config.yaml
generator_norm: "groupnorm"
generator_block: "plain"
discriminator_drop_path: 0.05
Rows from block 6 of the discriminator of a small GAN, named by matrix and row number. Rows with one number belong to one channel. Each number is 128 + 32 x the weight over its row's rms, rounded and kept within 0 to 255. All counts start at 0. After the name is the row's rms in percent of the matrix's.
After each channel's rows are labels from the 100 images, of 14976, where the channel reaches its highest value: "colour at peak" is the nearest of a few named colours to the mean colour under the peak. Only what is clearly more common there than usual is listed. The data: crops of objects in photos (Visual Genome). In brackets: how many of the 100, against the usual share in percent.
# convs0: first 3x3 conv, stride 2 (discriminator.blocks.6.convs.0.weight, 192x96x3x3, each kernel summed), inputs 0-95
# convs1: second 3x3 conv (discriminator.blocks.6.convs.1.weight, 192x192x3x3, transposed, each kernel summed), outputs 0-191

convs0.106 070 [111 127 141 117 126 143 139 157 154 187 117 200 167 104 145 149 184 177 164 156 163 167 182 129 129 124 138 166 131 168 171 158 208 113 148 140 167 111  99 153 178 149 143 158 161  99 136 126 154 149 153 192 171 149 138 100 140 132 158 154 115 167 150 170 122 175 162 153 158 136 146 186 174 148 140 146 145 120 163 153 144 172 137 139 101  86 122 122 178  79 137 112 161 190  78 179]
convs1.106 094 [179 160 151 152 153 159 187 153 174 165 162 162 162  91 175 182 135 156 158 169 165 148 168 152 154 120 163 155 161 146 157 161 125 162 162 165 142 180 123 143 162 133 144 169 151 155 152 149 151 155 145 172 116 143 153 143 171 139 166 189 128 141 159 124 148 192 156 150 155 144 169 131 190 141 153 148 175 172 153 156 169 154 147 159 142 151 188 138 138 154 111 154 172 190 162 120 169 154 127 134 156 128  89 166 173 148 148 152 144 151 147 203 164 159 149 171 154  91 158 150 151 171 167 189 144 118 136 143 129 157 153 172 157 152 160 148 152 149 168 143 146 167 160 149 117 150 178 146 139 170 152 144 147 195 151 148 153 153 165 127 180 172 148 128 146 167 143 181 153 171 152 144 173 148 177 156 143 163 123 154 169 154 192 149 149 156 142 169 184 174 169 161]
colour at peak: pink (27 vs 9.3)

convs0.72 089 [116 124 168 136 136 151 145 162 144 145 108 173 173 138 160 135 176 149 154 150 149 157 172 149 137 120 142 148 121 182 149 164 191 123 178 185 193 118  88 168 135 129 167 117 161 123 129 163 165 145 177 182 186 146 169  80 135 173 160 140 162 148 145 180 162 161 170 152 184 144 141 161 176 135 157 161 156 164 133 156 140 138 171 152 104  74 123 166 165  98 150 130 178 161  97 143]
convs1.72 112 [178 166 154 162 152 161 182 149 179 169 162 170 155  83 184 175 130 161 155 168 164 152 169 151 145 110 155 146 161 157 157 146 129 169 157 158 154 180 127 127 163 138 136 162 149 163 151 156 159 153 140 156  88 133 139 136 159 135 176 194 143 158 157 118 150 185 134 147 158 142 157 105 199 125 147 139 189 160 162 156 148 170 152 164 130 152 197 128 137 143 118 158 177 191 149 121 152 145 116 140 157 156  82 156 184 156 143 150 149 168 127 196 168 160 152 154 155  82 155 134 159 173 158 195 148 125 143 141 127 159 162 177 163 158 164 156 158 131 151 132 148 164 159 137  93 133 189 144 125 152 145 152 152 194 151 138 161 153 152 102 178 163 154 111 148 150 128 189 141 177 137 150 169 154 163 153 135 155 125 127 162 158 190 137 153 160 144 165 192 157 159 161]
colour at peak: pink (26 vs 9.3)

convs0.119 092 [171 121  93 126 163 149 152 142 167 111 184 193 122 105 163 136 176 142 130 139  70 160 105 114 162 129 175 146 151 173 142 125 178 171 175 117 185 126 157 171 139 117 129 145 163 106 174 107 148 166 142  83 158  74 100 189 135 116 125 154 140 136 163 159 162 104 144 132 104 172 108 101 143  77  86 124  75 111 162 170 156 140 171 134 127 153 113 150  99 181 187 173 154 140 182 162]
convs1.119 041 [191 165 116 161 159 117 166 160 140 147 158 101 124 150 141 172 183 148 168 175  82 142 138 114 164 129 163 172  82 120 149 169  98 110 153 154 149 147 158 163 166 133 160 164 127 156 117 102  70 154 142 175 168  99 136 147 155 157 112 149  93 155 197 157 125 175 191 168 152 171 169 156 159 147 126 157 157 169 108 139 173 114 146 151 180 130 156 173 170 134 171  87 157 153 165 110 174 154 163 112 168  76 162 166 149 138 175 125 153 135 157 167 168  83 126 169 124 146 112 158  97 150 148  93  81 163  94 151 172  88 132 140 135 130 123 126 138 176 177 157  82  98  88 142 141 150 159  95 140 177 177  86 153 180 132 152 123 107 139 150 110 155 161 168 167 173 174 165 150 137 180 100 185 146 138 137 138 174 155 173 138 145 173 183  90  94  90 173 162 167 122 115]
colour at peak: brown (61 vs 33.5)

convs0.48 083 [168 128  90 114 159 157 162 152 164 113 171 192 118  87 167 127 174 150 129 157  65 159  95 117 161 134 175 121 150 162 132 152 188 172 169 123 182 128 151 150 145 123 140 125 162 115 177 113 153 165 140  86 171  86 100 175 139 107 139 163 135 142 169 149 150 101 144 149 109 155  93  98 162  75  89 133  63 121 161 142 146 147 174 143 128 151 110 166 102 181 184 179 142 146 181 161]
convs1.48 031 [203 182 130 174 161 128 180 178 152 148 156 101 126 141 171 186 181 151 160 185 101 131 150 135 151 113 158 160  98 128 135 162 112 122 165 160 149 165 139 137 159 141 157 174 115 146 126 128  99 145 136 173 152 120 130 141 151 160 118 171 124 152 198 142 126 193 184 165 144 171 174 141 179 126 136 147 184 177 115 132 161 133 154 150 160 121 182 149 167 165 155 118 173 168 162 116 168 145 153 106 169 109 152 177 171 137 177 114 156 133 135 190 165 108 114 166 140 140 120 150 118 163 164 104  87 168 115 147 156 105 144 152 127 136 122 134 130 169 162 155 100 103 110 154 138 141 183 112 145 165 187 105 157 200 132 149 117 122 148 142 103 147 160 150 168 180 147 189 155 152 191 119 204 164 147 138 146 161 151 173 155 140 193 155  95  90  92 176 184 173 127 110]
colour at peak: brown (66 vs 33.5)

convs0.27 096 [126 112 116 132 164 163 143 168 113 109 140 150 147 141 170 129 178 175 181 186 124 144 117 144 154 155 176 160 154 145 173 161 175 189 168 137 167 138 119 157 139 161 143 168 155 145  91 154 140 185 134  94 134 125 148 134 149 128 149 176 167 157 187 159 174 117 178 158 138 151 130 131 188 107 124 156 127 145 128 158 150 164 192 146 150 108 175 167 123 109 166 198 159 175 147 197]
convs1.27 094 [186 164 147 153 146 128 183 161 155 157 170 141 152 102 163 182 152 174 166 168 164 155 152 148 166 128 161 166 140 150 178 168 165 149 167 152 161 168 151 148 169 171 151 165 157 172 142 144 166 132 148 174 153 180 147 145 158 142 132 171 153 139 154 141 141 185 164 159 148 157 173 157 172 150 145 155 165 180 146 161 175 150 153 169 143 153 169 154 151 151 140 151 162 181 170 186 176 168 143 169 151 143 112 176 161 160 164 146 125 155 168 192 171 157 140 177 153 103 148 143 146 164 164 117 147 151 171 171 145 113 170 159 165 142 134 126 163 147 174 161 150 152 168 147 156 138 168 153 138 176 163 150 166 189 121 161 146 144 162 144 118 143 139 148 149 179 138 172 154 153 166 161 179 151 137 152 142 160 154 163 169 126 184 161 170 127 149 177 169 174 155 128]
colour at peak: grey (62 vs 33.8)

convs0.170 100 [142 125 151 140 161 144 162 138 153 146 151 147 137 142 157 198 133 131 150 161 170 179 139 197 157 132 109 172 149  87 182 120 103 183  96 111 104 195 174  78 104 105 143 159 160 187 156 103 146 176 177 144 139 188 111 160 108 134 120 172 122 151 192  85 159 175 141 155 124 148 151 172 154 134 129 123 151 105 150 153  94  93 137 168 135 163 152 139 164 173 176 150 104  97 168 104]
convs1.170 087 [171 149 147 146 151 156 164 152 143 139 133 163 147 123 140 182 150 128 150 145 150 151 153 153 158 120 162 148 153 138 158 189 144 161 144 157 126 151 162 156 144 158 155 190 156 147 170 154 151 147 168 191 187 155 156 161 165 158 141 149 116 154 151 155 144 176 170 144 127 168 191 179 147 150 150 169 140 191 140 142 191 141 144 128 174 163 147 170 165 164 156 149 149 156 194 163 203 158 172 143 162 150 126 186 144 153 172 138 154 137 177 170 144 142 137 200 157 122 144 157 144 155 145 144 159 153 138 148 161 142 128 148 163 167 125 159 143 168 189 154 146 145 146 168 168 165 145 166 158 186 163 148 151 165 151 164 117 142 160 180 140 172 148 165 152 201 171 151 162 153 162 150 172 163 166 147 160 157 148 177 134 160 166 150 157 146 149 165 148 179 153 159]
colour at peak: black (63 vs 13.6)

convs0.95 119 [138 105 114 119 186 155 128 118 140 112 149 150 141 112 192 136 172 168 168 201  80 147 116 118 144 140 147 178 163 133 196 123 148 213 145 129 142 128 153 143 157 157 132 166 143 125 126 123 133 197 144  78 133 125  82 136 103 125 129 182 136 167 203 132 172 100 167 115 127 123 135 105 158  70  99 109  90 109 162 126 152 157 162 160 115 158 127 153 114 130 196 193 144 154 179 146]
convs1.95 084 [174 160 136 145 141 124 172 160 138 151 156 129 133 131 149 174 168 159 126 160 149 159 146 137 153 139 207 158 135 155 169 189 157 134 150 160 155 146 169 160 128 167 150 166 141 175 114 134 146 145 141 201 187 153 157 143 179 179 132 143 146 129 163 152 138 171 184 167 137 137 181 189 145 161 146 170 141 181 147 151 207 148 140 152 158 131 142 182 155 151 154 131 145 160 188 167 194 157 153 154 149 145 139 180 148 144 168 152 138 144 193 171 171 142 133 194 148 128 146 139 137 138 148 118 126 156 155 170 158 114 151 137 155 142 137 123 164 160 203 151 126 140 142 158 180 144 140 127 175 205 155 134 142 167 133 158 130 126 163 166 133 145 140 179 158 191 160 143 145 131 176 149 168 148 127 146 169 186 167 177 150 128 166 162 156 122 125 177 142 187 154 116]
colour at peak: black (38 vs 13.6)

convs0.91 087 [144 122 139 166 145 166 168 174  81  88 126 124 125 161 133 138 156 102 166 107  84 129 103 130 154 130 171 151 156 162 141 173 113 147 182 156 163 125 107 189 126 181 148 155 145 126 128 172 110 139 139 106 136 101 171 148 155 146 178 128 151 164 124 202 176  78 157 179 143 164 131  81 113 115 149 176 145 156 136 155 190 193 192 155  85 116 190 114  60 138 108 136 139 133 150 131]
convs1.91 095 [181 174 146 164 168 155 174 177 165 156 152 148 148 101 170 172 161 167 167 166 155 167 159 138 169 114 147 172 140 139 158 150 155 153 158 159 166 168 165 163 167 164 164 158 144 157 147 150 162 150 163 150 121 165 165 162 153 149 150 171 154 159 163 159 153 176 154 165 158 158 156 128 176 171 150 153 178 158 145 153 150 148 161 168 157 150 178 163 167 156 165 153 172 173 152 178 150 165 167 167 161 157  98 161 171 157 167 132 160 158 147 179 156 138 152 149 152  98 144 162 153 169 160 137 154 166 162 168 166 123 162 169 151 144 141 157 145 148 149 169 154 149 174 153 133 163 181 150 144 148 161 155 170 183 156 172 151 157 150 116 125 144 157 158 161 153 166 185 164 167 153 159 178 152 133 156 132 156 165 153 167 152 179 166 168 137 144 169 182 153 145 132]
colour at peak: pink (26 vs 9.3)

convs0.5 100 [150 117  94 121 185 148 144 126 168 122 177 151 120  98 181 147 164 172 166 206  85 154 117 136 138 140 143 175 181 121 188 117 159 193 126 119 148 123 129 126 138 141 113 155 142 105 144 114 132 200 145 103 147 108 105 163  88 115 124 202 137 171 204 121 172 104 185 127 110 149 119 111 155  85  82 112  89  99 161 144 142 147 158 143 119 129 123 151 122 151 195 184 134 151 174 158]
convs1.5 052 [175 156 142 166 161 137 169 154 133 134 164 120 146 122 144 176 170 144 146 172 145 130 145 142 147 117 218 156 122 171 160 188 148 126 153 142 122 142 140 141 133 148 161 161 117 171  99 144 137 148 118 201 166 146 158 144 216 164 127 137 130 146 180 127 103 170 191 170 130 155 180 172 143 149 149 156 143 185 156 142 207 144 118 128 164 117 139 176 157 170 148 146 142 153 185 156 198 139 145 172 144 124 134 179 141 131 189 165 147 143 176 172 188 148 118 199 125 120 168 126 142 136 154 136 117 141 138 145 137 108 134 138 144 137 138 128 181 155 202 124 114 132 143 150 156 144 133  94 152 211 155 136 125 167 125 145 134 128 156 162 138 136 150 167 149 193 164 143 142 118 193 145 169 145 153 129 149 188 132 175 132 136 166 178 141 117 111 178 140 200 184 109]
colour at peak: brown (75 vs 33.5)

convs0.71 099 [188 100 157 175 105 146 154 124 128 119 187 105 129 172  86 181  75  83 109  96 158 146  98 183 156 147 118 155 152 118  87 134  84  89  92 122 106 174 189 120  93 104 154 158 143 162 169 136  88 105 181 119 115 142 155 206 114 157 130 105 106 122  85 117 113 150  96 132 136 142 164 114 130 145 166 142 169 141 141  96 121  85 101 158 115 166 130 101 144 217 137  95 134  79 159  85]
convs1.71 091 [175 158 143 152 172 171 168 167 160 144 128 174 143 107 147 185 166 134 151 146 151 143 175 153 145 115 138 155 166 122 135 176 146 167 139 165 139 163 164 168 148 145 167 201 153 132 173 145 139 147 175 170 169 150 151 156 135 164 141 156 126 156 163 173 149 181 152 143 131 172 186 156 152 148 152 160 149 183 127 127 163 139 136 148 173 161 157 150 182 174 168 156 157 165 185 149 184 139 176 121 171 142 100 184 150 157 160 132 166 143 146 179 128 136 149 181 168 103 132 164 136 161 146 147 159 167 131 161 166 148 147 156 159 176 141 177 118 176 165 157 154 153 136 177 150 156 154 176 159 164 144 146 146 175 161 163 124 142 158 162 138 166 163 159 184 185 165 163 163 171 142 149 176 173 168 141 157 142 174 158 131 167 176 146 143 161 150 164 161 163 132 155]
colour at peak: black (33 vs 13.6)

convs0.67 078 [126 105 110 150 142 157 148 155 102 111 109 156 150 148 170  95 177 127 168 148  66 122  93  99 136 119 184 149 141 154 166 167 140 154 169 158 153  83 102 165 146 151 149 131 133 108  99 176 124 155 138  65 138  71 163 116 152 121 176 129 147 173 142 171 167  67 158 162 138 167 117  59 157 115 123 168  95 132 126 158 145 171 190 129  71  98 167 132  68  76 145 176 149 155 145 153]
convs1.67 070 [183 168 128 153 162 144 171 178 158 145 157 134 133  93 163 172 176 172 164 173 169 164 160 131 181 117 158 189 129 143 175 141 171 133 170 154 169 158 151 173 168 162 170 148 133 176 143 140 164 140 161 148 133 161 167 170 149 138 125 158 152 161 153 161 149 175 157 174 145 154 150 136 165 163 141 155 172 161 144 148 150 160 150 173 156 144 166 156 165 160 159 155 162 169 145 195 148 173 152 173 153 147  89 162 167 156 181 137 147 162 158 180 167 157 140 150 152  91 143 166 135 156 160 120 155 165 180 170 165  94 171 158 145 127 120 143 166 134 150 175 158 149 174 150 152 148 176 156 142 154 157 156 176 183 136 166 156 137 158 120 110 123 159 158 158 155 159 173 154 153 173 158 178 147  97 152 121 155 171 159 170 129 178 172 183 120 144 160 168 150 125 108]
colour at peak: grey (61 vs 33.8)

convs0.161 090 [ 89  97  91  98 182 161  89 105 137 113 142 161 149  99 184 144 168 160 157 197 114  97 116 139  93 177 136 151 164 144 206  95 157 190 153 131 145 119 100 139 127 134  91 134  75 144 121 120 122 201 127 100 164 167 100 106 108 102 120 173 151 137 193 132 178 129 172 111 129 112 120 130 165  80  84 111  80  75 122 118 124 145 147  95 106 123 132 157 149  87 196 175 130 144 154 133]
convs1.161 072 [169 142 147 147 113 103 167 138 123 145 154 155 144 117 137 176 137 151 127 159 166 146 127 132 136 124 219 151 156 141 176 195 161 124 138 141 136 136 156 148 126 146 123 165 128 167 132 144 162 122 136 211 185 141 160 140 194 162 138 138 142 128 155 146 134 170 186 146 139 132 187 187 137 155 140 158 130 191 131 133 216 142 142 145 164 135 132 175 144 152 159 159 129 154 190 146 206 153 160 133 140 140 130 181 137 143 183 144 113 147 194 176 178 161 137 207 157 111 142 143 147 132 130 153 146 145 138 151 153 127 137 126 137 137 148  98 160 152 214 132 139 162 166 157 180 147 132 143 159 216 149 157 140 164 118 150 135 130 137 172 159 120 114 171 118 198 169 129 133 120 167 170 164 135 125 129 167 192 142 179 126 112 164 163 162 140 133 166 131 199 169 141]
colour at peak: brown (78 vs 33.5)

convs0.8 089 [171  79 170 183 130 116 163 129 141 157 173 100 126 158 101 169  79  72  99  86 110 153 146 153 164 111 124 157 153 144  98 153  73 126  82 161 120 147 157 110 115 108 154 146 143 161 190 153 128  93 190 108 171 124 161 178 135 165 151 101 141 117  84 116 113 116  99 151 123 130 186  98 144 150 160 145 180 166 156  91 106 106  97 179  74 171 113 148 123 208 143  98 139  97 141  91]
convs1.8 090 [181 168 150 152 173 165 169 174 159 144 149 174 134 104 157 183 169 146 149 134 152 151 171 149 149 114 136 146 154 136 136 164 136 164 157 167 149 167 172 169 151 165 170 188 160 136 175 160 153 159 172 158 170 161 146 144 137 166 139 165 141 153 161 171 164 185 145 142 145 162 173 157 163 151 148 162 159 174 135 135 153 142 156 152 170 163 167 156 183 173 157 151 164 166 169 152 169 148 173 126 155 141 101 173 161 155 145 144 173 136 145 181 128 126 166 167 174 103 143 157 143 175 159 155 147 168 120 152 169 149 150 167 168 173 134 170 121 175 154 148 148 153 150 167 146 156 166 169 155 153 140 148 143 182 172 155 131 154 167 167 148 155 174 167 171 171 166 171 160 179 139 153 182 163 156 146 152 138 165 149 143 173 182 149 151 164 150 161 169 156 145 153]
colour at peak: black (56 vs 13.6)

convs0.150 110 [116 152 125  88 169 148  70  83 126 177 130 158 133  99 173 157 146 169 155 197 176 107 162 161  78 177 152 138 157 136 187  94 148 170 138 123 130 148 134 129 125 146  90 132 103 171 113  92 160 185 125 146 106 187 127 113 145 116  89 178 152 132 186 147 163 178 152  94 138 105 124 198 167 144 106  72 117 118  89 116 145 136 159  97 139 132 181 157 189 114 159 156 125 154 141 158]
convs1.150 081 [165 135 146 136 136 130 166 141 119 144 158 136 138 121 133 174 142 144 155 173 172 154 135 138 165 132 199 161 136 139 174 190 167 134 151 135 128 137 145 152 147 159 146 163 143 164 146 146 173 145 147 203 182 152 166 157 185 134 139 138 153 119 139 145 132 168 189 154 134 157 181 184 134 143 135 159 131 189 132 145 209 155 133 128 165 145 129 166 144 156 143 164 125 153 188 179 200 160 143 143 151 150 134 181 131 139 195 139 133 147 194 173 169 177 134 202 154 120 149 153 152 134 137 126 154 137 159 148 132 134 130 130 143 135 145 112 157 159 207 147 155 145 173 154 169 168 130 143 146 209 173 169 153 162 130 164 137 147 174 172 134 161 134 157 140 195 161 132 157 120 181 156 164 140 169 129 150 174 142 191 146 115 161 168 170 139 148 164 130 192 162 138]
colour at peak: brown (68 vs 33.5)

convs0.114 102 [121 154 107  97 187 150  80  92 160 139 164 111 122  94 160 178 135 164 154 190 147  92 156 173 100 181 134 142 173 129 202  97 115 186  98 106 129 153 117  92 107 135  89 129  91 183 125 113 144 187 149 130 145 178 115 134 113 110 104 188 170 131 195  85 158 172 156  95 109  92 141 168 167 115 102  92 114  95 108  99 116 127 120  92 128 108 150 165 161 135 187 159 112 134 154 123]
convs1.114 086 [163 133 170 147 142 129 163 139 136 153 158 145 147 123 138 176 137 144 148 154 155 151 141 150 144 134 204 143 152 156 163 202 150 137 141 127 129 141 152 143 143 151 135 174 154 148 152 136 148 135 137 216 176 155 170 162 183 142 149 142 133 140 146 146 140 169 189 147 140 154 187 184 139 154 147 157 133 190 151 144 221 151 145 132 163 149 134 169 142 168 150 151 134 152 198 146 213 147 153 146 141 143 134 180 137 142 169 149 131 144 188 171 162 150 141 214 135 123 155 157 155 134 136 155 146 143 137 142 138 148 142 138 146 151 151 120 154 162 218 146 138 149 144 159 174 174 131 133 153 221 164 140 143 159 128 160 138 150 137 173 156 139 143 164 133 202 173 134 153 131 169 151 160 162 164 135 161 189 136 179 141 126 161 155 147 153 156 167 136 195 167 156]
colour at peak: brown (62 vs 33.5)

convs0.183 104 [165 107 146 160 170 151 156 132 152 148 165 144 101 155 122 191 134 101 146 135 160 161 140 188 147 142 158 173 162 115 156 124 116 158  98  96 128 189 200 124  60  83 132 168 139 186 190 124 135 180 164 162 140 149 123 201 116 133 130 157 124 122 146 111 148 159  99 139  91 146 159 152 149 144 130 126 156 132 144 118  97  75 108 165 145 203 155 153 156 182 176 109 133  97 180 101]
convs1.183 092 [160 144 153 144 163 176 157 151 152 130 126 169 154 129 137 175 166 142 153 135 140 149 158 146 160 131 150 157 163 124 155 186 128 172 129 159 121 158 171 165 158 134 162 197 158 147 159 133 121 158 176 180 186 146 154 161 151 170 126 149 108 150 161 170 137 169 167 148 121 177 184 182 142 155 161 171 139 179 134 139 177 134 132 139 173 165 146 164 167 170 169 131 151 156 193 144 194 144 175 137 171 123 126 178 140 152 166 144 171 145 172 164 139 123 128 191 153 128 134 169 129 153 146 130 150 171 124 154 175 145 140 152 169 180 133 177 134 185 179 157 134 147 122 178 170 167 143 164 160 175 162 124 145 157 161 163 124 131 153 182 134 180 167 169 167 187 169 150 165 156 156 135 164 176 176 133 161 151 165 169 129 166 159 159 129 161 149 162 148 164 130 167]
colour at peak: black (37 vs 13.6)

convs0.92 062 [131 122 146 139 163 189 151 149 130 169 135 139 124 160 139 120 154 109 172 107 150 120 172 146 140 116 186 119 136 156 151 151 126 121 156 174 153 177 178 167 126 157 139 116 125 155 142 161 174 189 144 149 157 103 204 161 175 135 137 116 225 164 110 141 165 111 144 143 133 138 104 113 161 177 131 160 140 159 104 174 168 174 169 144 128 169 202 206  88 124 131 137 109 145 157 168]
convs1.92 083 [172 171 132 155 171 148 175 167 158 158 136 155 142  90 167 172 167 165 165 166 156 170 166 137 184 119 151 176 130 142 164 147 175 157 164 157 170 168 151 167 162 164 165 156 141 164 146 153 160 141 163 150 110 185 158 159 150 149 126 171 157 151 145 161 152 171 146 160 152 151 157 119 175 163 145 157 168 162 141 155 150 149 158 172 156 145 173 155 167 160 156 153 166 178 153 203 151 177 156 165 169 157  90 164 167 150 168 132 149 166 149 182 151 147 152 156 155  87 135 160 142 166 162 119 148 163 178 179 159 120 174 167 164 138 120 146 147 138 149 173 154 134 169 155 138 151 172 145 149 150 154 155 174 183 133 166 144 157 166 113 103 152 155 152 176 156 149 182 158 158 162 162 166 153 135 158 129 151 164 152 167 131 180 170 180 130 151 165 175 155 124 117]
colour at peak: grey (68 vs 33.8)

convs0.145 119 [145 171 142 152 157 157 126 107 147 152 171 145 143 156 149 189 166 168 140 161 191 129 139 189 128 182 117 156 155 116 162 116 162 168 123 137 132 190 192 125 158 160 104 157 117 196 159 118 143 162 150 156 100 193 136 160 145 144 103 171 115 138 175 123 159 189 160 117 150 139 165 181 158 154 137 110 161 133 128 150 130 143 131 131 200 181 158 124 181 171 162 139 121 166 169 154]
convs1.145 114 [169 147 146 143 145 143 174 150 151 152 147 165 158 121 146 182 146 140 150 161 153 149 151 147 148 128 172 156 149 141 155 201 154 155 153 146 143 159 144 153 147 155 152 186 154 150 163 150 144 151 155 206 165 158 152 155 165 153 156 155 128 152 146 154 154 174 172 146 151 162 196 165 152 139 165 158 141 193 138 148 202 145 144 142 160 154 148 151 151 143 151 150 148 169 203 147 209 161 156 138 163 148 129 190 146 159 166 159 143 146 159 175 153 155 147 210 153 119 135 152 142 148 148 140 156 149 147 154 143 151 139 150 166 172 151 131 151 165 203 149 141 145 145 164 151 158 142 165 158 203 167 145 163 167 134 156 146 153 153 159 145 163 135 143 147 200 155 153 159 152 169 147 166 151 166 152 155 175 153 176 143 147 170 158 150 145 151 174 151 188 160 157]
colour at peak: black (47 vs 13.6)

convs0.180 103 [130 124 176 163 120 117 169 186 115 138 116  96 149 176  94 127  99  74 148  76 144 143 147 142 155 111 146 132 118 168 101 192  77 114 155 187 154 159 100 160 107 158 157 141 144 129 127 185 151 120 146 148 168 124 186 130 163 165 193 100 174 168  85 142 100 138 147 173 165 146 149 133  92 177 175 187 176 188 159 119 154 153 137 132  98 119 145 165 115 141  88  97 138 107  86  90]
convs1.180 115 [177 175 159 165 163 165 174 163 176 156 155 156 155 102 183 171 155 161 155 148 153 159 165 142 151 123 150 160 151 163 151 148 160 161 159 163 160 175 166 155 160 152 160 161 154 153 150 154 160 157 157 147 117 163 159 158 159 163 151 178 159 154 162 165 152 174 142 150 155 147 155 134 184 167 152 151 188 156 155 155 144 154 153 163 154 159 187 156 162 156 162 154 181 176 151 175 147 150 164 165 148 152 101 159 183 155 154 152 166 153 144 177 148 139 151 147 152  99 155 155 154 176 169 146 158 165 159 159 163 142 160 181 158 151 148 165 152 145 145 161 154 149 164 149 125 150 190 153 158 146 153 154 158 183 168 155 151 159 149 116 131 152 164 156 167 149 155 191 157 176 134 155 175 162 148 150 154 155 166 146 166 162 180 152 163 141 145 165 190 148 149 136]
colour at peak: grey (67 vs 33.8)

convs0.64 081 [148 115 129 157 166 123 168 171 123  92 115 123 148 156 144 144 118 119 188 156  61 140  90 130 145  95 180 168 156 146 175 182 113 151 170 166 168 130 116 153 114 153 158 186 164 113 117 188 113 169 133  82 141  84 157 147 120 135 176 163 155 200 152 158 126  65 158 169 140 146 148  72 153 122 131 180 140 153 156 155 145 171 171 154  99  96 184 136  78 136 144 165 141 129 136 150]
convs1.64 094 [184 179 145 167 168 153 172 173 163 153 156 131 132 100 175 174 165 174 167 156 155 169 167 143 169 122 147 173 146 156 160 149 161 146 162 163 168 165 170 168 161 174 165 158 150 167 144 147 157 150 162 151 145 170 159 153 146 158 125 166 144 162 158 169 156 176 145 165 149 161 158 145 172 168 157 158 175 165 155 146 149 149 159 171 157 146 172 163 170 151 165 144 172 170 153 180 153 157 166 172 159 144  98 165 175 153 163 135 160 163 154 177 164 140 153 154 149 102 150 153 139 169 160 127 159 173 173 169 175 123 166 170 150 138 134 154 166 144 150 165 147 148 165 154 145 146 179 149 154 153 148 143 165 183 151 165 142 144 160 133 125 143 164 156 170 159 152 177 164 167 153 150 178 146 117 154 142 151 177 147 170 148 179 167 167 142 151 164 173 156 133 117]
colour at peak: pink (35 vs 9.3)

convs0.131 053 [124  94 134 121 109 151 139 134 142 175 126 154  76 150  50 146 117 104  72 125 143 155 170 120 157  97 130  63  82 137 141 142 153 109 125 155 163 159 155 114 178  71 103  84 134 153 189 136 176 108 169 177 155 107 164 117 135 109 137  73 135 107 119 116  91 164  61  99 121 158 113 160  72 143 106 146 154 138 112 129  94 100 151 181 135 168 130 194 144 172  71  71  92 132 132 140]
convs1.131 058 [171 156 148 154 153 147 177 157 163 146 170 142 152  69 167 177 138 149 136 204 171 140 156 158 137 116 169 132 156 125 170 177 136 161 169 156 142 167 103 145 145 114 136 170 126 159 135 146 156 147 129 178  86 135 156 149 167 135 184 181 143 126 148 114 136 178 166 142 146 131 176 113 182 127 147 128 171 176 139 154 185 159 140 153 136 124 180 137 142 146 115 167 162 181 175 114 173 163 116 115 157 140  72 170 166 131 129 140 132 176 136 187 187 181 142 177 162  68 154 154 177 168 170 159 157 106 138 162 120 152 142 161 139 142 172 140 131 148 181 150 155 162 156 129  98 129 168 150 154 178 150 159 128 183 150 149 171 148 168  99 171 166 136 128 153 171 148 173 130 163 182 147 168 137 162 133 131 166 126 161 181 154 183 132 141 139 153 167 174 186 171 160]
colour at peak: pink (28 vs 9.3)

convs0.35 123 [112 141 163 122  94 113 122 133 164 217 107 130 160 156  82 130 111 131 116 101 181 109 189 130 115 115  96 113  78 129  78 161 138 117  91 179  89 151 133 111 195 165 125 122 116 143 128 173 176 107 124 176 119 153 175 111 165 157 169  96 149 121  97 117 106 164 145 155 176 103 143 184 102 196 179 165 171 180 122 104 151 152  86 127 141 157 138 164 173 120  95  83 118 161 118 157]
convs1.35 108 [167 167 147 165 171 179 168 144 182 148 165 147 156 116 183 160 141 154 171 162 153 172 159 152 176 129 154 173 149 141 150 142 154 164 181 156 147 179 146 162 163 134 160 147 138 152 147 152 150 178 162 145 101 161 151 170 151 145 137 186 148 148 148 139 140 167 165 179 145 143 148 119 193 160 160 167 189 148 150 159 145 140 150 149 147 145 192 161 146 146 138 154 185 169 144 166 143 167 137 155 162 145 116 149 182 155 171 153 177 154 141 170 143 149 140 143 147 116 148 158 141 177 181 121 164 141 157 144 135 148 151 183 162 138 151 176 146 141 144 168 160 151 158 142 102 161 190 155 146 144 177 150 150 175 180 162 143 137 146 111 131 177 176 133 156 143 157 190 145 174 168 155 164 156 180 138 158 148 153 170 181 176 172 169 156 135 152 157 194 149 132 157]
colour at peak: grey (68 vs 33.8)

convs0.118 120 [164 122 169 144 186 134 138 117 118 133 191  78 148 150 146 191  95 140 161 139 135 142 134 178 131 135  97 208 182 104 143 116  93 145  97 148  73 155 148 104 156 139 147 218 127 149 137 130 102 168 165 121 132 163 119 174 130 169 118 158 112 208 134 100 131 136 171 126 148 117 199 141 117 147 166 129 174 159 192 117 139 133  74 132 145 136 122 126 151 155 198 147 144 117 159 119]
convs1.118 119 [190 164 151 158 163 155 176 154 155 142 150 164 151 113 154 193 159 139 151 152 145 154 164 156 145 130 155 140 154 149 147 173 130 157 152 170 139 161 164 156 146 154 163 191 160 153 159 148 151 152 167 179 165 152 153 149 158 163 151 161 128 161 165 161 155 191 150 145 136 156 188 164 160 151 158 157 159 192 157 144 172 157 148 141 163 156 163 154 169 165 155 142 162 166 176 138 185 143 162 150 151 144 111 186 159 154 151 165 158 152 157 187 150 143 156 183 165 112 149 150 149 165 159 166 147 160 141 153 165 162 141 159 153 162 152 158 155 156 171 151 141 158 150 160 152 146 162 161 164 172 141 144 145 184 151 151 153 158 163 162 164 154 158 155 163 192 157 164 152 168 145 151 190 155 155 148 162 156 159 153 147 160 184 140 146 163 156 168 164 181 159 162]
colour at peak: black (33 vs 13.6)